config = dict(
    crop_scale_min=0.5,
    translate=0.06,
    encoder_inner_norm=False,
    encoder_moe='top_k',
    encoder_num_experts=16,
    decoder_norm='groupnorm',
    decoder_activation='silu',
    decoder_block='basic',
    learning_rate=0.0006,
    batch_size=64,
    lr_schedule='linear',
    weight_decay=0.1,
)
Rows from expert 0 of block 7 of the encoder, named by matrix and row number. Rows with one number belong to one neuron. Each number is 200 + 20 x the weight over the matrix's rms, rounded and kept within 0 to 999. All counts start at 0.
# up: expert up (encoder.blocks.7.mlp.up, 16x320x160), inputs 80-159
# down: expert down (encoder.blocks.7.mlp.down, 16x160x320, transposed), outputs 80-159
up.111,200,200,200,200,229,200,212,200,200,200,200,200,200,200,200,200,193,200,200,200,200,200,200,200,200,206,200,200,200,200,200,200,200,200,197,200,171,200,180,216,200,223,200,200,200,200,200,200,200,200,174,200,200,200,200,193,200,200,200,200,212,221,200,200,200,200,200,200,200,167,200,200,200,200,218,200,176,200,200,158
down.111,200,200,218,157,200,200,200,194,200,200,174,200,200,181,211,200,200,200,200,200,200,200,228,200,200,200,200,200,200,200,200,213,200,177,200,200,200,200,200,200,200,200,200,200,216,200,200,200,200,212,200,174,200,200,200,200,200,258,200,200,200,200,200,200,200,200,200,200,200,200,200,200,167,200,200,200,182,225,200,200
up.112,200,200,170,153,163,200,200,200,159,200,200,200,234,200,200,178,230,137,200,183,156,200,246,200,200,197,161,200,200,200,200,200,200,200,200,175,237,200,157,200,171,200,193,121,239,200,251,137,200,200,200,248,200,255,200,200,200,200,200,221,165,230,200,175,200,155,200,164,171,168,200,153,200,200,200,200,200,200,158,232
down.112,200,207,244,168,174,200,200,161,200,200,200,200,200,200,235,200,200,200,200,200,200,200,240,200,200,200,200,174,175,200,200,200,200,162,200,200,200,200,200,200,200,200,200,200,230,200,200,200,200,200,200,200,220,200,200,200,182,204,200,200,200,200,200,200,200,200,167,147,200,200,200,200,200,200,200,200,164,247,200,200
up.113,200,200,200,162,200,225,200,152,200,184,200,149,200,200,200,200,200,178,200,200,200,200,234,234,200,200,200,169,200,200,200,200,200,159,200,182,200,200,200,200,200,162,200,184,200,200,245,176,200,200,200,200,200,200,200,200,200,200,200,200,174,200,167,177,200,200,184,200,200,179,200,182,197,200,200,200,200,200,200,223
down.113,200,200,200,158,156,200,181,200,222,200,266,185,174,251,193,200,146,222,220,200,214,183,200,175,226,200,165,168,200,200,171,178,162,159,171,200,160,173,200,200,200,179,200,226,167,200,172,229,200,200,200,200,200,200,171,200,159,200,225,200,200,200,200,223,245,200,157,200,200,229,171,200,200,200,200,164,200,249,223,200
up.114,181,200,200,132,164,200,200,200,200,158,129,245,200,252,200,200,200,200,200,200,200,200,200,200,175,157,200,200,200,245,200,200,200,200,200,200,200,200,161,200,200,200,136,200,200,200,200,200,230,135,200,248,200,169,200,224,190,200,230,222,168,233,200,200,166,200,200,250,200,200,200,174,200,242,200,200,148,200,200,200
down.114,200,200,200,200,200,200,200,200,200,149,133,200,200,200,200,200,200,154,200,200,200,200,169,200,200,178,251,200,200,200,200,200,200,200,200,200,200,200,200,200,200,220,200,200,200,200,200,174,165,145,165,229,162,200,236,200,200,200,200,200,200,200,200,200,200,200,200,230,200,200,200,200,140,213,200,200,200,200,200,200
up.115,200,200,200,200,200,200,200,200,200,200,200,228,223,265,200,200,157,200,200,200,200,200,200,225,200,200,200,200,200,173,200,200,245,171,200,200,200,200,182,200,200,200,177,200,222,167,200,200,200,143,166,243,179,238,200,200,200,200,200,200,200,200,200,200,200,200,200,201,200,200,200,200,200,200,200,200,200,200,200,160
down.115,200,200,222,200,200,200,200,200,200,200,141,226,200,188,222,200,200,200,200,200,200,200,200,232,200,200,223,200,215,200,200,200,200,200,200,200,200,200,200,151,200,200,200,200,216,200,200,200,200,200,200,223,181,200,200,200,200,200,200,200,200,200,200,162,200,200,200,200,200,200,200,200,143,200,161,200,200,200,153,178
up.116,200,200,200,228,223,200,200,200,200,200,238,200,200,200,200,200,222,226,200,223,200,200,200,186,200,200,200,200,200,200,218,200,200,227,200,200,200,224,234,200,200,237,200,212,176,200,200,234,200,232,200,200,200,174,181,169,200,200,200,200,200,200,200,200,200,200,233,200,200,200,200,200,219,200,200,200,200,218,223,159
down.116,173,200,200,167,156,200,200,176,200,218,233,168,195,200,200,200,200,200,200,200,200,200,242,200,200,200,167,165,200,200,200,200,165,171,174,200,150,200,200,200,200,200,200,200,200,200,200,200,200,229,227,200,231,200,200,200,200,227,216,200,200,167,229,200,200,200,170,200,216,200,200,200,224,200,200,165,200,200,200,200
up.117,200,200,221,200,233,200,200,273,200,253,268,244,200,138,174,232,200,268,200,200,200,164,200,159,200,200,200,200,200,200,227,200,200,200,200,218,200,212,244,200,209,164,225,262,151,200,152,242,105,200,200,138,200,200,200,200,227,200,200,200,200,200,200,250,200,245,270,157,200,249,158,200,200,160,200,213,200,200,200,200
down.117,200,200,177,200,200,200,200,200,200,242,200,200,200,200,200,200,173,202,200,200,200,200,216,200,200,183,200,200,228,200,200,200,200,200,200,200,200,183,200,200,200,156,200,200,200,171,200,212,200,200,200,158,200,200,200,200,191,200,200,200,200,200,200,200,238,151,163,200,200,200,153,200,228,200,200,200,200,200,200,220
up.118,200,200,200,213,200,200,200,232,200,200,224,200,200,200,189,200,200,225,200,200,200,200,189,185,200,200,221,200,216,200,200,200,200,200,200,200,200,200,200,200,200,200,200,218,200,200,200,200,200,225,200,169,200,200,187,200,200,200,200,200,200,200,200,200,200,200,200,200,200,200,164,219,200,200,200,200,200,200,200,200
down.118,200,200,200,200,200,174,200,171,200,200,256,200,200,200,200,200,200,233,200,200,200,200,230,200,200,200,147,200,139,200,200,200,169,166,200,170,160,200,200,200,200,160,200,200,180,200,200,232,200,200,200,200,200,167,166,200,200,218,221,216,167,172,229,200,200,181,200,169,200,200,200,200,250,200,224,200,200,200,232,228
up.119,200,200,200,200,217,200,200,252,200,200,200,200,200,161,200,200,200,200,164,200,200,200,200,230,200,200,200,200,200,200,200,200,200,200,200,231,200,200,200,200,226,200,200,200,181,200,200,200,200,200,200,179,200,200,200,200,200,262,200,225,200,200,200,200,200,200,200,200,200,200,200,200,200,200,200,200,200,200,188,200
down.119,200,200,200,200,200,200,200,200,200,200,200,200,200,200,244,234,200,200,200,200,200,200,200,200,200,200,163,200,161,200,200,200,200,200,200,200,153,200,200,200,200,200,200,200,186,200,200,200,200,239,200,200,228,200,200,200,200,200,200,200,200,200,200,200,200,200,200,215,200,200,200,200,200,200,200,200,200,200,200,200
up.120,200,247,133,200,152,251,241,135,200,140,200,150,260,249,256,140,253,147,200,145,155,271,250,253,151,159,200,200,200,200,200,200,164,137,240,138,261,200,200,244,150,200,200,200,260,153,200,134,240,145,138,200,200,200,262,255,159,149,171,247,143,225,200,200,200,115,138,200,200,148,245,138,154,200,200,200,200,200,200,200
down.120,158,228,162,200,200,151,200,178,200,254,266,137,137,255,200,167,200,265,258,200,200,176,254,200,200,200,135,200,200,245,153,167,137,148,140,155,174,140,200,200,153,145,145,200,138,200,200,250,200,256,253,148,260,161,200,200,142,200,200,243,161,200,248,200,200,200,200,169,145,278,165,162,272,145,200,200,151,200,266,258
up.121,200,200,224,200,226,216,200,247,200,164,200,234,172,200,171,208,200,200,186,200,200,200,173,200,218,200,200,200,200,200,200,200,224,200,200,223,221,200,200,191,200,200,200,244,200,200,200,200,184,200,200,200,200,200,200,200,231,220,200,200,200,200,200,200,200,200,200,168,200,200,200,200,200,200,200,200,200,200,165,185
down.121,200,162,200,200,172,200,200,200,200,200,173,220,200,200,219,216,200,200,200,200,200,200,200,200,200,200,200,200,200,200,200,200,234,200,214,219,177,178,200,200,200,200,200,200,241,219,200,200,200,180,200,200,200,200,200,200,200,200,177,200,200,200,200,200,200,200,200,215,221,200,200,200,174,237,190,200,200,200,200,200
up.122,200,265,227,170,200,200,221,200,200,177,200,200,206,200,200,187,218,200,200,221,200,233,200,200,200,200,246,195,274,200,200,227,200,208,240,200,240,200,200,207,200,200,200,200,222,161,217,142,200,181,149,200,200,200,255,200,200,222,200,200,200,200,161,200,200,176,201,200,200,200,200,200,200,200,250,252,200,200,200,200
down.122,200,200,200,181,236,225,200,233,200,200,194,200,200,200,200,200,200,200,200,200,200,200,200,239,200,184,200,200,224,200,200,200,220,200,200,200,212,200,200,200,200,200,228,215,215,200,200,200,200,181,200,160,200,200,225,200,200,200,200,200,200,200,200,200,200,200,200,200,200,200,200,200,200,200,167,200,200,200,200,200
up.123,226,176,200,200,200,200,200,200,200,237,200,200,157,200,200,200,200,200,200,200,200,200,151,200,200,200,220,225,200,200,200,200,200,200,200,200,168,200,200,200,200,218,200,249,200,200,200,200,148,200,200,200,200,164,200,200,200,228,200,200,221,220,200,200,200,242,240,220,200,200,166,200,217,178,186,200,200,200,200,200
down.123,200,200,200,200,165,200,200,200,200,200,200,200,200,200,200,200,200,200,220,200,200,200,200,200,200,200,162,200,200,200,200,200,200,200,200,200,142,174,200,200,200,200,200,200,200,200,200,200,200,200,200,200,200,200,200,200,200,200,200,200,200,200,200,200,200,200,200,200,200,200,200,200,200,200,200,200,200,200,226,200
up.124,200,200,200,200,200,200,200,200,200,200,200,200,229,200,200,164,200,189,200,200,200,200,230,200,200,208,200,200,200,173,200,200,200,170,200,200,200,200,200,193,200,200,200,200,229,200,200,147,200,200,200,200,200,201,200,200,165,187,200,200,200,165,213,200,200,200,200,200,200,200,200,200,200,200,200,200,200,200,200,174
down.124,200,200,219,200,176,200,200,200,200,200,153,200,200,200,200,200,200,200,200,200,200,179,200,200,200,200,200,200,223,200,200,200,200,200,200,200,200,200,200,200,200,200,215,256,200,200,178,200,200,168,186,200,200,200,200,200,200,182,200,200,223,200,200,200,200,200,200,200,200,200,200,200,200,240,200,200,200,219,200,200
up.125,200,200,200,200,200,200,200,200,187,200,200,200,200,168,185,200,200,200,200,200,200,200,200,200,200,200,200,217,200,200,221,200,229,200,200,236,200,200,200,200,200,282,214,200,172,200,200,258,200,200,200,200,200,200,200,173,235,229,200,200,234,242,200,200,200,200,224,170,200,200,200,200,200,200,200,200,200,200,177,200
down.125,200,168,200,179,200,200,200,183,200,200,171,210,200,200,213,200,200,200,200,200,200,200,220,200,200,200,200,200,200,200,200,222,215,200,227,200,173,200,200,200,200,200,200,200,216,200,200,200,200,179,200,200,200,200,200,200,215,200,200,200,200,200,200,200,200,200,200,200,245,200,143,200,170,200,200,177,200,200,186,200
up.126,200,238,168,159,200,238,200,120,200,200,200,130,200,249,200,200,200,154,200,200,160,200,200,200,200,200,176,200,173,200,200,200,200,167,200,200,228,200,161,184,200,235,157,122,200,200,237,200,200,200,200,246,200,200,200,236,200,141,154,234,200,200,200,200,200,200,157,181,200,200,200,155,170,200,200,200,200,160,159,180
down.126,200,200,200,177,173,200,200,200,200,200,200,200,200,232,200,200,200,200,200,200,200,200,200,200,200,200,163,200,200,200,200,200,200,200,200,200,180,165,200,220,200,200,200,186,200,215,200,200,200,200,200,200,200,200,200,200,200,174,200,200,200,200,200,200,177,200,200,200,220,200,200,200,173,200,200,200,200,200,200,200
up.127,176,200,200,186,200,238,200,151,200,142,160,163,200,200,200,200,200,162,200,200,200,200,200,265,200,200,200,200,159,200,182,200,200,129,200,181,226,200,164,252,200,211,168,192,200,156,232,186,200,133,200,232,200,200,242,221,200,200,200,200,169,200,200,145,200,185,148,200,200,200,200,200,200,252,209,200,200,200,149,200
down.127,200,181,200,174,200,228,166,200,200,200,200,200,200,200,219,200,200,200,200,157,219,200,225,181,200,200,163,200,200,200,200,200,200,200,187,200,149,200,200,200,200,200,200,200,200,200,162,200,200,200,215,200,200,200,172,200,205,200,200,200,200,192,223,200,200,200,200,200,200,200,200,249,200,200,151,200,200,240,200,200
up.128,200,254,200,166,169,240,200,200,220,200,200,146,200,234,227,200,200,160,200,200,200,239,200,200,200,200,150,200,200,234,200,200,200,200,226,185,252,178,138,200,200,182,200,102,200,200,233,200,200,200,200,200,200,244,200,200,200,200,175,200,200,229,200,150,200,134,200,200,200,167,200,200,200,228,200,200,200,200,133,200
down.128,152,182,200,173,160,200,200,200,200,200,200,200,200,200,200,149,200,200,235,200,200,200,217,200,200,200,174,177,200,236,200,200,200,165,200,200,200,200,163,200,164,200,200,200,200,224,231,217,200,200,200,200,200,169,200,200,200,246,200,200,148,200,200,215,200,186,177,200,200,200,180,133,200,200,200,171,200,206,200,220
up.129,200,200,200,200,219,200,200,200,200,200,200,239,224,241,200,214,200,200,178,200,178,200,161,200,200,200,200,179,200,153,172,200,200,200,200,200,200,230,200,200,200,218,171,243,200,200,200,200,225,200,156,200,183,200,240,200,200,200,200,200,200,200,200,200,200,200,200,200,200,200,200,200,200,200,200,200,177,200,200,158
down.129,240,200,200,200,234,224,200,223,200,200,200,235,200,159,247,200,200,200,168,200,167,200,200,200,200,200,228,200,221,200,200,248,200,200,200,200,200,246,200,200,236,200,240,200,230,188,200,200,200,200,157,200,148,229,229,200,200,200,170,200,238,200,183,200,200,200,200,219,200,179,200,246,158,251,200,214,200,200,200,164
up.130,200,200,200,200,221,200,200,200,200,236,215,200,200,138,243,182,240,220,193,200,200,200,200,200,200,200,212,249,200,200,200,200,200,254,219,200,200,200,200,200,200,200,200,200,200,196,200,200,200,243,200,200,200,200,200,200,250,253,200,236,200,200,200,200,200,200,200,170,200,178,200,200,200,200,200,200,200,200,200,172
down.130,180,200,200,140,165,200,200,159,200,200,200,180,200,200,200,200,200,232,200,200,200,200,244,200,200,177,163,170,155,218,200,220,200,141,200,177,144,168,200,200,200,200,200,200,200,200,200,200,200,200,224,168,220,165,200,200,200,228,200,200,183,191,200,224,166,200,200,200,237,200,200,200,200,200,200,178,164,266,200,200
up.131,200,200,200,200,225,200,200,248,237,200,236,200,200,166,200,200,159,247,200,200,200,200,158,200,200,200,237,200,200,200,200,225,200,200,200,200,200,229,200,200,200,200,200,252,200,200,200,200,200,200,200,164,200,156,200,200,200,200,200,200,200,200,216,200,200,232,234,200,200,200,200,200,200,169,200,200,200,249,241,200
down.131,200,200,200,200,200,200,200,170,200,200,200,200,200,219,200,224,200,200,200,200,200,200,200,200,200,200,175,200,170,200,200,200,200,200,200,200,200,200,200,200,200,200,200,180,200,200,200,200,200,200,200,200,200,200,200,200,200,200,200,200,183,200,200,200,200,200,200,200,200,200,200,200,200,200,200,218,200,200,200,200
up.132,200,200,200,200,200,200,215,200,200,200,200,229,217,172,200,200,200,200,200,200,200,200,220,200,200,200,200,181,200,175,200,217,200,193,200,200,240,217,200,212,200,200,181,200,227,200,200,200,200,200,200,200,188,200,221,200,200,200,200,200,200,200,200,200,200,176,176,200,200,200,200,200,200,200,200,200,200,200,200,200
down.132,200,223,200,238,200,200,226,200,200,200,200,200,222,200,184,200,200,200,178,200,200,200,177,227,200,200,200,200,200,200,200,200,220,200,200,200,250,239,200,200,200,200,200,200,200,200,200,200,200,182,164,200,162,200,200,200,200,200,185,200,200,200,200,183,200,200,200,200,184,200,200,200,200,200,200,200,200,200,200,200
up.133,200,214,200,200,200,220,217,282,200,200,169,200,200,193,200,200,200,200,200,200,200,200,200,238,200,200,200,183,267,200,200,200,200,200,200,200,200,200,200,192,200,166,176,212,200,190,217,130,213,169,200,200,200,200,200,230,169,149,200,200,200,200,200,200,200,200,200,200,200,179,200,200,224,200,200,200,207,200,200,200
down.133,200,200,200,200,200,200,200,200,200,256,200,200,200,170,200,165,200,200,200,200,200,200,200,200,200,174,200,200,237,200,200,200,200,200,200,200,235,200,200,200,200,198,200,227,200,200,200,213,200,200,200,200,200,200,200,200,200,200,200,200,235,200,200,222,200,200,200,200,177,200,179,200,209,200,171,221,180,200,200,200
up.134,200,200,200,200,200,200,200,200,200,201,200,200,200,200,200,200,200,200,200,221,200,200,200,200,175,200,200,200,200,226,200,200,177,200,200,200,200,200,200,219,179,172,200,200,200,200,200,200,200,200,200,200,200,180,200,200,200,164,200,200,200,200,200,200,200,200,200,200,171,200,200,200,200,200,200,200,200,200,200,200
down.134,152,200,178,200,161,200,176,171,225,265,255,158,200,200,200,200,200,244,200,200,200,200,200,149,200,170,139,200,160,200,149,200,155,151,144,168,200,145,171,200,170,171,161,219,171,200,200,242,241,249,249,163,232,200,148,230,145,178,238,200,200,175,236,258,200,200,161,167,170,238,200,200,256,159,163,200,167,265,240,240
up.135,200,200,200,200,200,223,200,200,200,200,200,200,230,219,228,177,200,200,200,200,182,200,216,221,200,200,200,200,179,200,200,200,200,200,216,163,229,200,166,200,200,168,180,146,200,200,253,136,200,227,200,200,200,200,200,200,200,152,180,229,200,200,186,200,200,200,165,200,200,200,224,169,200,200,200,223,200,200,179,200
down.135,200,200,200,200,200,200,200,200,200,200,200,235,200,200,200,200,200,178,178,200,177,200,163,200,200,200,238,200,221,200,200,210,223,200,200,200,230,228,200,200,228,200,200,200,200,200,200,200,200,170,167,222,171,200,233,178,220,200,200,200,223,200,200,200,200,200,225,200,200,200,200,200,200,200,200,200,200,200,200,200
up.136,200,200,200,241,200,200,200,249,200,200,235,218,172,200,196,200,174,200,200,200,200,200,149,200,200,200,238,200,200,200,200,200,200,200,200,200,200,200,200,200,200,200,200,226,200,200,168,214,200,200,200,200,200,200,200,200,200,200,227,200,200,200,200,200,200,200,209,200,200,200,200,200,200,200,200,200,173,223,200,158
down.136,200,153,235,160,200,200,200,151,200,225,200,177,174,200,200,200,200,227,200,200,200,200,264,169,200,200,200,162,141,200,200,200,200,145,200,200,166,160,200,225,167,200,200,200,200,223,200,248,231,250,237,200,200,200,200,200,200,251,236,200,212,176,200,231,200,200,147,149,200,200,200,200,233,167,169,200,160,237,200,200
up.137,200,200,200,200,176,200,200,171,200,200,219,200,200,200,200,200,172,226,200,200,200,200,200,200,200,200,200,200,200,200,200,216,200,200,200,179,200,180,200,200,178,200,200,200,200,200,200,200,200,200,200,200,200,200,200,200,200,200,200,200,200,200,200,200,200,200,200,244,200,200,200,200,168,225,200,200,200,200,200,160
down.137,165,200,200,179,200,162,200,162,235,200,224,158,160,233,187,157,200,234,232,200,227,200,236,162,200,200,159,166,200,200,171,200,200,162,163,162,200,164,200,200,166,200,200,200,200,200,231,232,241,236,200,200,200,172,152,233,161,200,200,200,168,200,200,241,200,200,172,161,176,228,200,158,200,164,200,200,159,200,200,200
up.138,200,200,162,200,200,200,200,200,183,185,200,175,200,200,200,200,200,171,200,200,200,200,200,235,200,200,200,200,200,214,200,200,200,200,200,200,200,200,154,200,200,151,200,200,200,200,200,166,200,200,200,200,200,200,185,223,200,200,214,200,200,200,200,171,200,200,185,218,200,200,234,200,200,200,214,200,223,200,200,200
down.138,200,200,200,200,136,143,174,200,235,249,200,138,145,248,200,200,170,265,200,164,256,200,258,116,200,160,151,142,200,243,148,172,200,151,200,156,200,124,160,200,149,176,154,226,162,191,200,253,252,258,277,162,264,147,125,234,138,200,252,250,200,200,242,250,225,200,149,178,200,267,189,156,264,140,144,200,156,264,242,252
up.139,200,200,200,200,200,200,200,160,200,152,142,183,248,226,232,200,211,200,200,200,146,255,238,253,200,191,210,182,200,200,194,200,200,171,200,191,200,200,167,228,200,200,200,173,243,200,239,156,230,200,200,200,200,200,200,217,193,200,158,200,167,200,153,200,200,142,164,200,200,161,234,200,200,200,240,200,200,200,169,200
down.139,200,200,200,200,234,200,200,200,200,200,200,230,200,190,200,200,200,178,178,200,180,200,200,200,200,200,221,239,200,200,200,200,200,200,200,200,200,228,200,200,200,200,228,200,200,200,200,200,200,200,200,200,181,200,220,200,200,226,200,200,200,242,200,200,200,200,200,200,200,200,200,200,165,200,200,200,236,200,200,200
up.140,200,225,129,200,200,221,222,145,200,200,154,200,258,200,200,156,229,200,200,165,168,218,200,243,155,200,200,171,200,229,200,214,161,161,200,128,227,200,144,200,144,200,163,141,255,200,257,154,200,200,200,200,162,200,218,277,200,200,200,255,157,200,178,175,162,164,200,224,200,170,235,165,150,244,237,200,224,200,174,200
down.140,200,219,200,222,200,232,200,227,200,175,200,241,200,200,200,200,200,200,200,200,174,200,200,200,200,200,241,200,229,200,200,200,200,224,200,200,227,235,200,200,234,233,200,200,200,200,200,200,200,200,172,229,157,200,236,200,200,200,200,200,200,200,175,200,200,200,223,200,200,200,200,200,161,226,200,200,200,156,200,200
up.141,235,200,200,200,200,200,200,200,200,262,200,170,200,200,200,200,246,200,200,200,210,200,200,200,225,200,200,272,200,200,200,191,200,200,200,200,200,200,228,200,200,200,200,200,166,200,200,200,200,200,200,200,200,235,200,200,200,200,200,200,200,200,200,200,200,200,260,202,200,225,200,200,200,200,200,200,200,200,200,191
down.141,200,200,174,200,200,178,200,200,200,245,245,200,200,237,235,200,235,234,200,200,235,200,200,200,200,240,141,200,200,244,200,200,152,200,200,200,171,154,200,235,200,160,176,200,161,200,200,220,200,200,231,139,266,200,171,200,200,200,236,200,152,191,221,244,200,166,200,200,200,226,200,179,238,200,202,200,200,200,248,226
up.142,200,200,200,220,200,200,200,200,200,200,200,210,200,200,200,200,200,200,200,200,200,200,200,200,200,217,200,200,200,200,200,221,200,200,200,200,200,200,200,200,200,200,200,247,200,200,200,227,200,200,200,184,200,200,200,200,200,228,225,200,200,200,180,200,200,200,200,200,200,200,200,225,200,200,200,200,173,200,200,200
down.142,200,200,200,200,147,162,170,172,252,233,266,154,187,248,219,181,132,236,200,177,227,172,239,200,200,158,200,151,200,200,157,170,151,134,154,165,149,200,200,180,200,183,200,247,158,200,175,251,200,239,234,180,200,200,155,200,155,200,228,217,200,166,240,239,228,200,148,200,200,200,157,200,252,171,164,200,149,258,236,227
up.143,200,200,170,186,200,200,200,200,200,170,200,200,200,244,200,200,200,177,200,200,200,200,200,246,200,200,200,200,186,200,200,200,200,164,200,200,200,200,167,200,200,200,200,153,200,178,200,200,200,200,200,200,200,200,200,200,200,200,200,200,200,200,200,174,174,200,152,200,200,200,200,200,200,223,200,200,200,186,200,200
down.143,183,200,231,200,124,200,154,173,200,200,239,166,156,249,200,200,200,200,200,200,236,163,200,142,200,151,200,157,200,200,169,151,166,122,166,200,139,137,157,200,170,179,157,200,200,200,153,248,264,230,256,200,238,169,139,200,158,175,200,200,176,161,200,224,231,200,200,200,200,200,170,176,200,163,142,146,200,250,217,200
up.144,200,200,200,200,200,200,200,200,200,241,200,253,200,200,200,200,200,200,200,200,200,200,200,200,200,200,200,185,200,200,200,200,200,200,200,200,200,215,200,200,200,225,200,200,200,200,200,200,200,200,200,200,200,200,207,200,200,200,185,200,200,200,200,200,200,200,191,200,200,200,200,200,200,227,200,204,200,200,200,196
down.144,200,200,164,200,236,220,230,251,200,200,200,200,225,200,200,200,200,200,200,200,200,200,200,243,200,200,205,200,238,200,200,200,200,200,222,200,252,216,200,216,200,163,200,200,200,200,200,200,200,157,167,200,167,200,232,182,200,200,200,200,200,200,200,172,200,200,200,200,184,200,200,200,200,200,200,213,200,200,200,200
up.145,200,184,202,200,200,200,200,243,200,200,200,200,200,200,200,174,177,200,200,200,200,200,171,200,172,200,200,186,218,200,200,200,200,183,200,200,200,200,200,200,200,200,200,243,200,200,200,223,200,176,200,200,200,200,200,200,200,200,229,200,200,200,200,200,200,200,200,200,223,200,171,200,200,200,200,200,179,200,200,175
down.145,200,200,200,200,200,200,200,200,200,200,245,200,200,236,200,200,200,200,239,200,200,200,239,200,200,200,147,200,179,200,200,169,171,158,178,200,160,200,200,200,176,200,200,200,200,200,200,232,228,200,200,177,241,200,164,200,200,200,200,200,200,200,200,200,215,200,169,200,200,200,200,200,242,176,200,200,200,200,232,200
up.146,200,200,176,200,200,200,200,295,200,200,200,200,233,282,200,200,200,200,200,208,200,200,158,200,200,200,200,177,260,200,200,162,200,186,200,171,200,200,200,226,200,151,162,200,200,200,200,129,244,169,200,200,176,215,200,200,200,200,200,200,200,200,200,200,200,200,200,200,200,200,200,200,200,200,216,200,193,200,200,173
down.146,200,200,200,200,200,200,200,200,236,227,200,200,200,200,172,200,200,200,200,200,200,200,200,200,200,200,240,200,200,200,200,200,200,182,172,200,251,245,200,172,200,200,200,233,218,200,200,241,224,200,196,200,146,200,200,200,200,200,200,200,200,200,200,200,200,231,200,200,154,200,200,200,194,200,156,218,200,200,155,200
up.147,200,200,200,200,215,200,200,218,200,200,200,200,200,200,200,200,200,200,200,200,200,200,200,200,200,200,200,200,200,200,200,200,200,200,200,200,170,200,200,215,200,200,200,200,183,200,170,239,200,200,200,173,200,162,200,200,200,200,200,200,200,179,200,200,200,235,200,200,200,200,167,200,200,200,200,200,200,200,200,173
down.147,200,200,182,200,176,200,166,200,224,228,247,160,138,200,200,200,200,200,250,166,240,200,238,200,200,200,131,172,200,200,156,163,158,165,163,167,200,200,170,200,200,166,200,200,148,200,200,227,230,263,248,153,258,167,147,224,165,200,241,200,158,167,264,236,235,168,200,166,186,254,200,157,253,154,200,200,200,233,242,261
up.148,200,200,200,200,200,200,200,264,200,200,200,177,200,174,200,200,200,200,200,217,200,200,200,200,200,200,200,200,200,200,200,200,200,200,226,200,200,233,223,200,226,200,200,200,200,200,200,206,138,200,200,200,200,200,200,200,200,200,200,200,200,200,200,200,200,200,229,200,200,200,200,200,200,166,200,200,200,200,200,182
down.148,200,200,200,200,200,200,186,200,225,200,235,171,200,200,200,200,200,200,231,200,200,200,200,200,200,200,167,200,216,200,200,200,200,173,200,200,200,200,200,200,200,192,200,200,200,200,200,200,200,200,200,162,211,200,200,200,170,200,227,200,167,200,200,227,200,162,200,200,200,200,200,173,224,200,200,200,200,200,200,200
up.149,200,176,200,241,235,200,200,200,239,200,200,200,160,162,200,221,200,241,187,217,200,200,200,182,200,200,257,200,200,200,200,200,200,243,200,200,200,200,232,200,217,200,200,220,200,223,200,208,200,200,200,200,200,200,200,173,200,200,200,200,235,200,200,200,200,200,200,200,200,222,200,222,200,200,200,200,189,200,200,200
down.149,168,200,200,160,200,200,200,200,200,200,234,169,200,200,200,178,200,218,200,200,200,200,247,200,200,200,158,200,200,200,200,200,171,173,200,200,200,200,200,200,200,188,200,200,200,200,200,229,200,233,200,165,200,200,200,200,200,242,231,200,183,190,200,200,200,182,200,200,200,200,164,187,200,170,200,200,200,231,251,221
up.150,200,200,200,200,200,200,200,241,200,200,252,200,172,171,200,200,200,200,200,200,200,200,176,184,200,200,200,200,200,220,200,200,200,200,200,218,200,200,200,200,200,200,200,256,164,200,175,200,200,200,200,150,223,200,200,174,200,227,226,200,223,200,200,230,200,228,234,200,200,200,200,230,200,178,200,200,200,200,200,200
down.150,200,200,200,162,149,173,178,173,225,200,200,146,167,245,200,200,200,200,200,200,231,200,256,158,200,200,125,200,162,200,200,170,166,200,158,180,150,200,200,200,200,155,164,200,200,200,162,200,200,245,244,172,267,174,159,200,169,200,233,223,181,200,227,200,239,200,158,178,200,230,200,176,200,200,200,200,169,230,200,229
up.151,152,259,200,136,162,256,200,145,182,147,139,200,200,200,200,152,245,200,200,200,200,251,238,200,145,158,161,200,186,200,145,200,167,200,200,154,251,200,145,200,200,200,144,200,253,147,200,200,228,200,200,200,148,249,249,255,159,149,171,252,133,230,155,200,158,124,200,243,200,154,245,145,161,247,234,200,200,165,200,238
down.151,156,200,200,154,200,152,172,200,200,254,260,141,146,267,200,153,164,265,252,161,200,168,251,132,200,200,143,141,200,238,148,200,146,143,131,200,200,200,165,200,200,154,200,237,143,200,200,251,200,256,200,142,242,141,143,237,147,200,265,243,158,200,241,200,227,200,153,200,138,200,163,161,271,200,168,200,158,241,265,256
up.152,200,200,200,200,200,200,200,200,200,248,200,224,200,200,200,200,200,200,200,200,200,200,200,200,200,200,241,200,234,200,200,200,200,200,200,200,200,200,200,225,200,200,200,232,200,200,200,200,200,200,200,200,200,200,223,217,200,200,200,200,200,200,200,200,200,178,200,200,200,200,200,200,200,200,200,225,200,200,200,200
down.152,200,229,182,200,231,200,227,200,200,200,186,200,200,200,200,181,200,200,200,200,200,200,200,200,200,186,222,200,200,200,200,200,200,200,200,200,238,233,200,200,226,200,200,200,200,175,200,200,200,200,170,200,152,200,200,200,200,200,200,200,200,200,200,200,200,200,200,210,200,200,200,200,200,200,200,231,200,200,200,179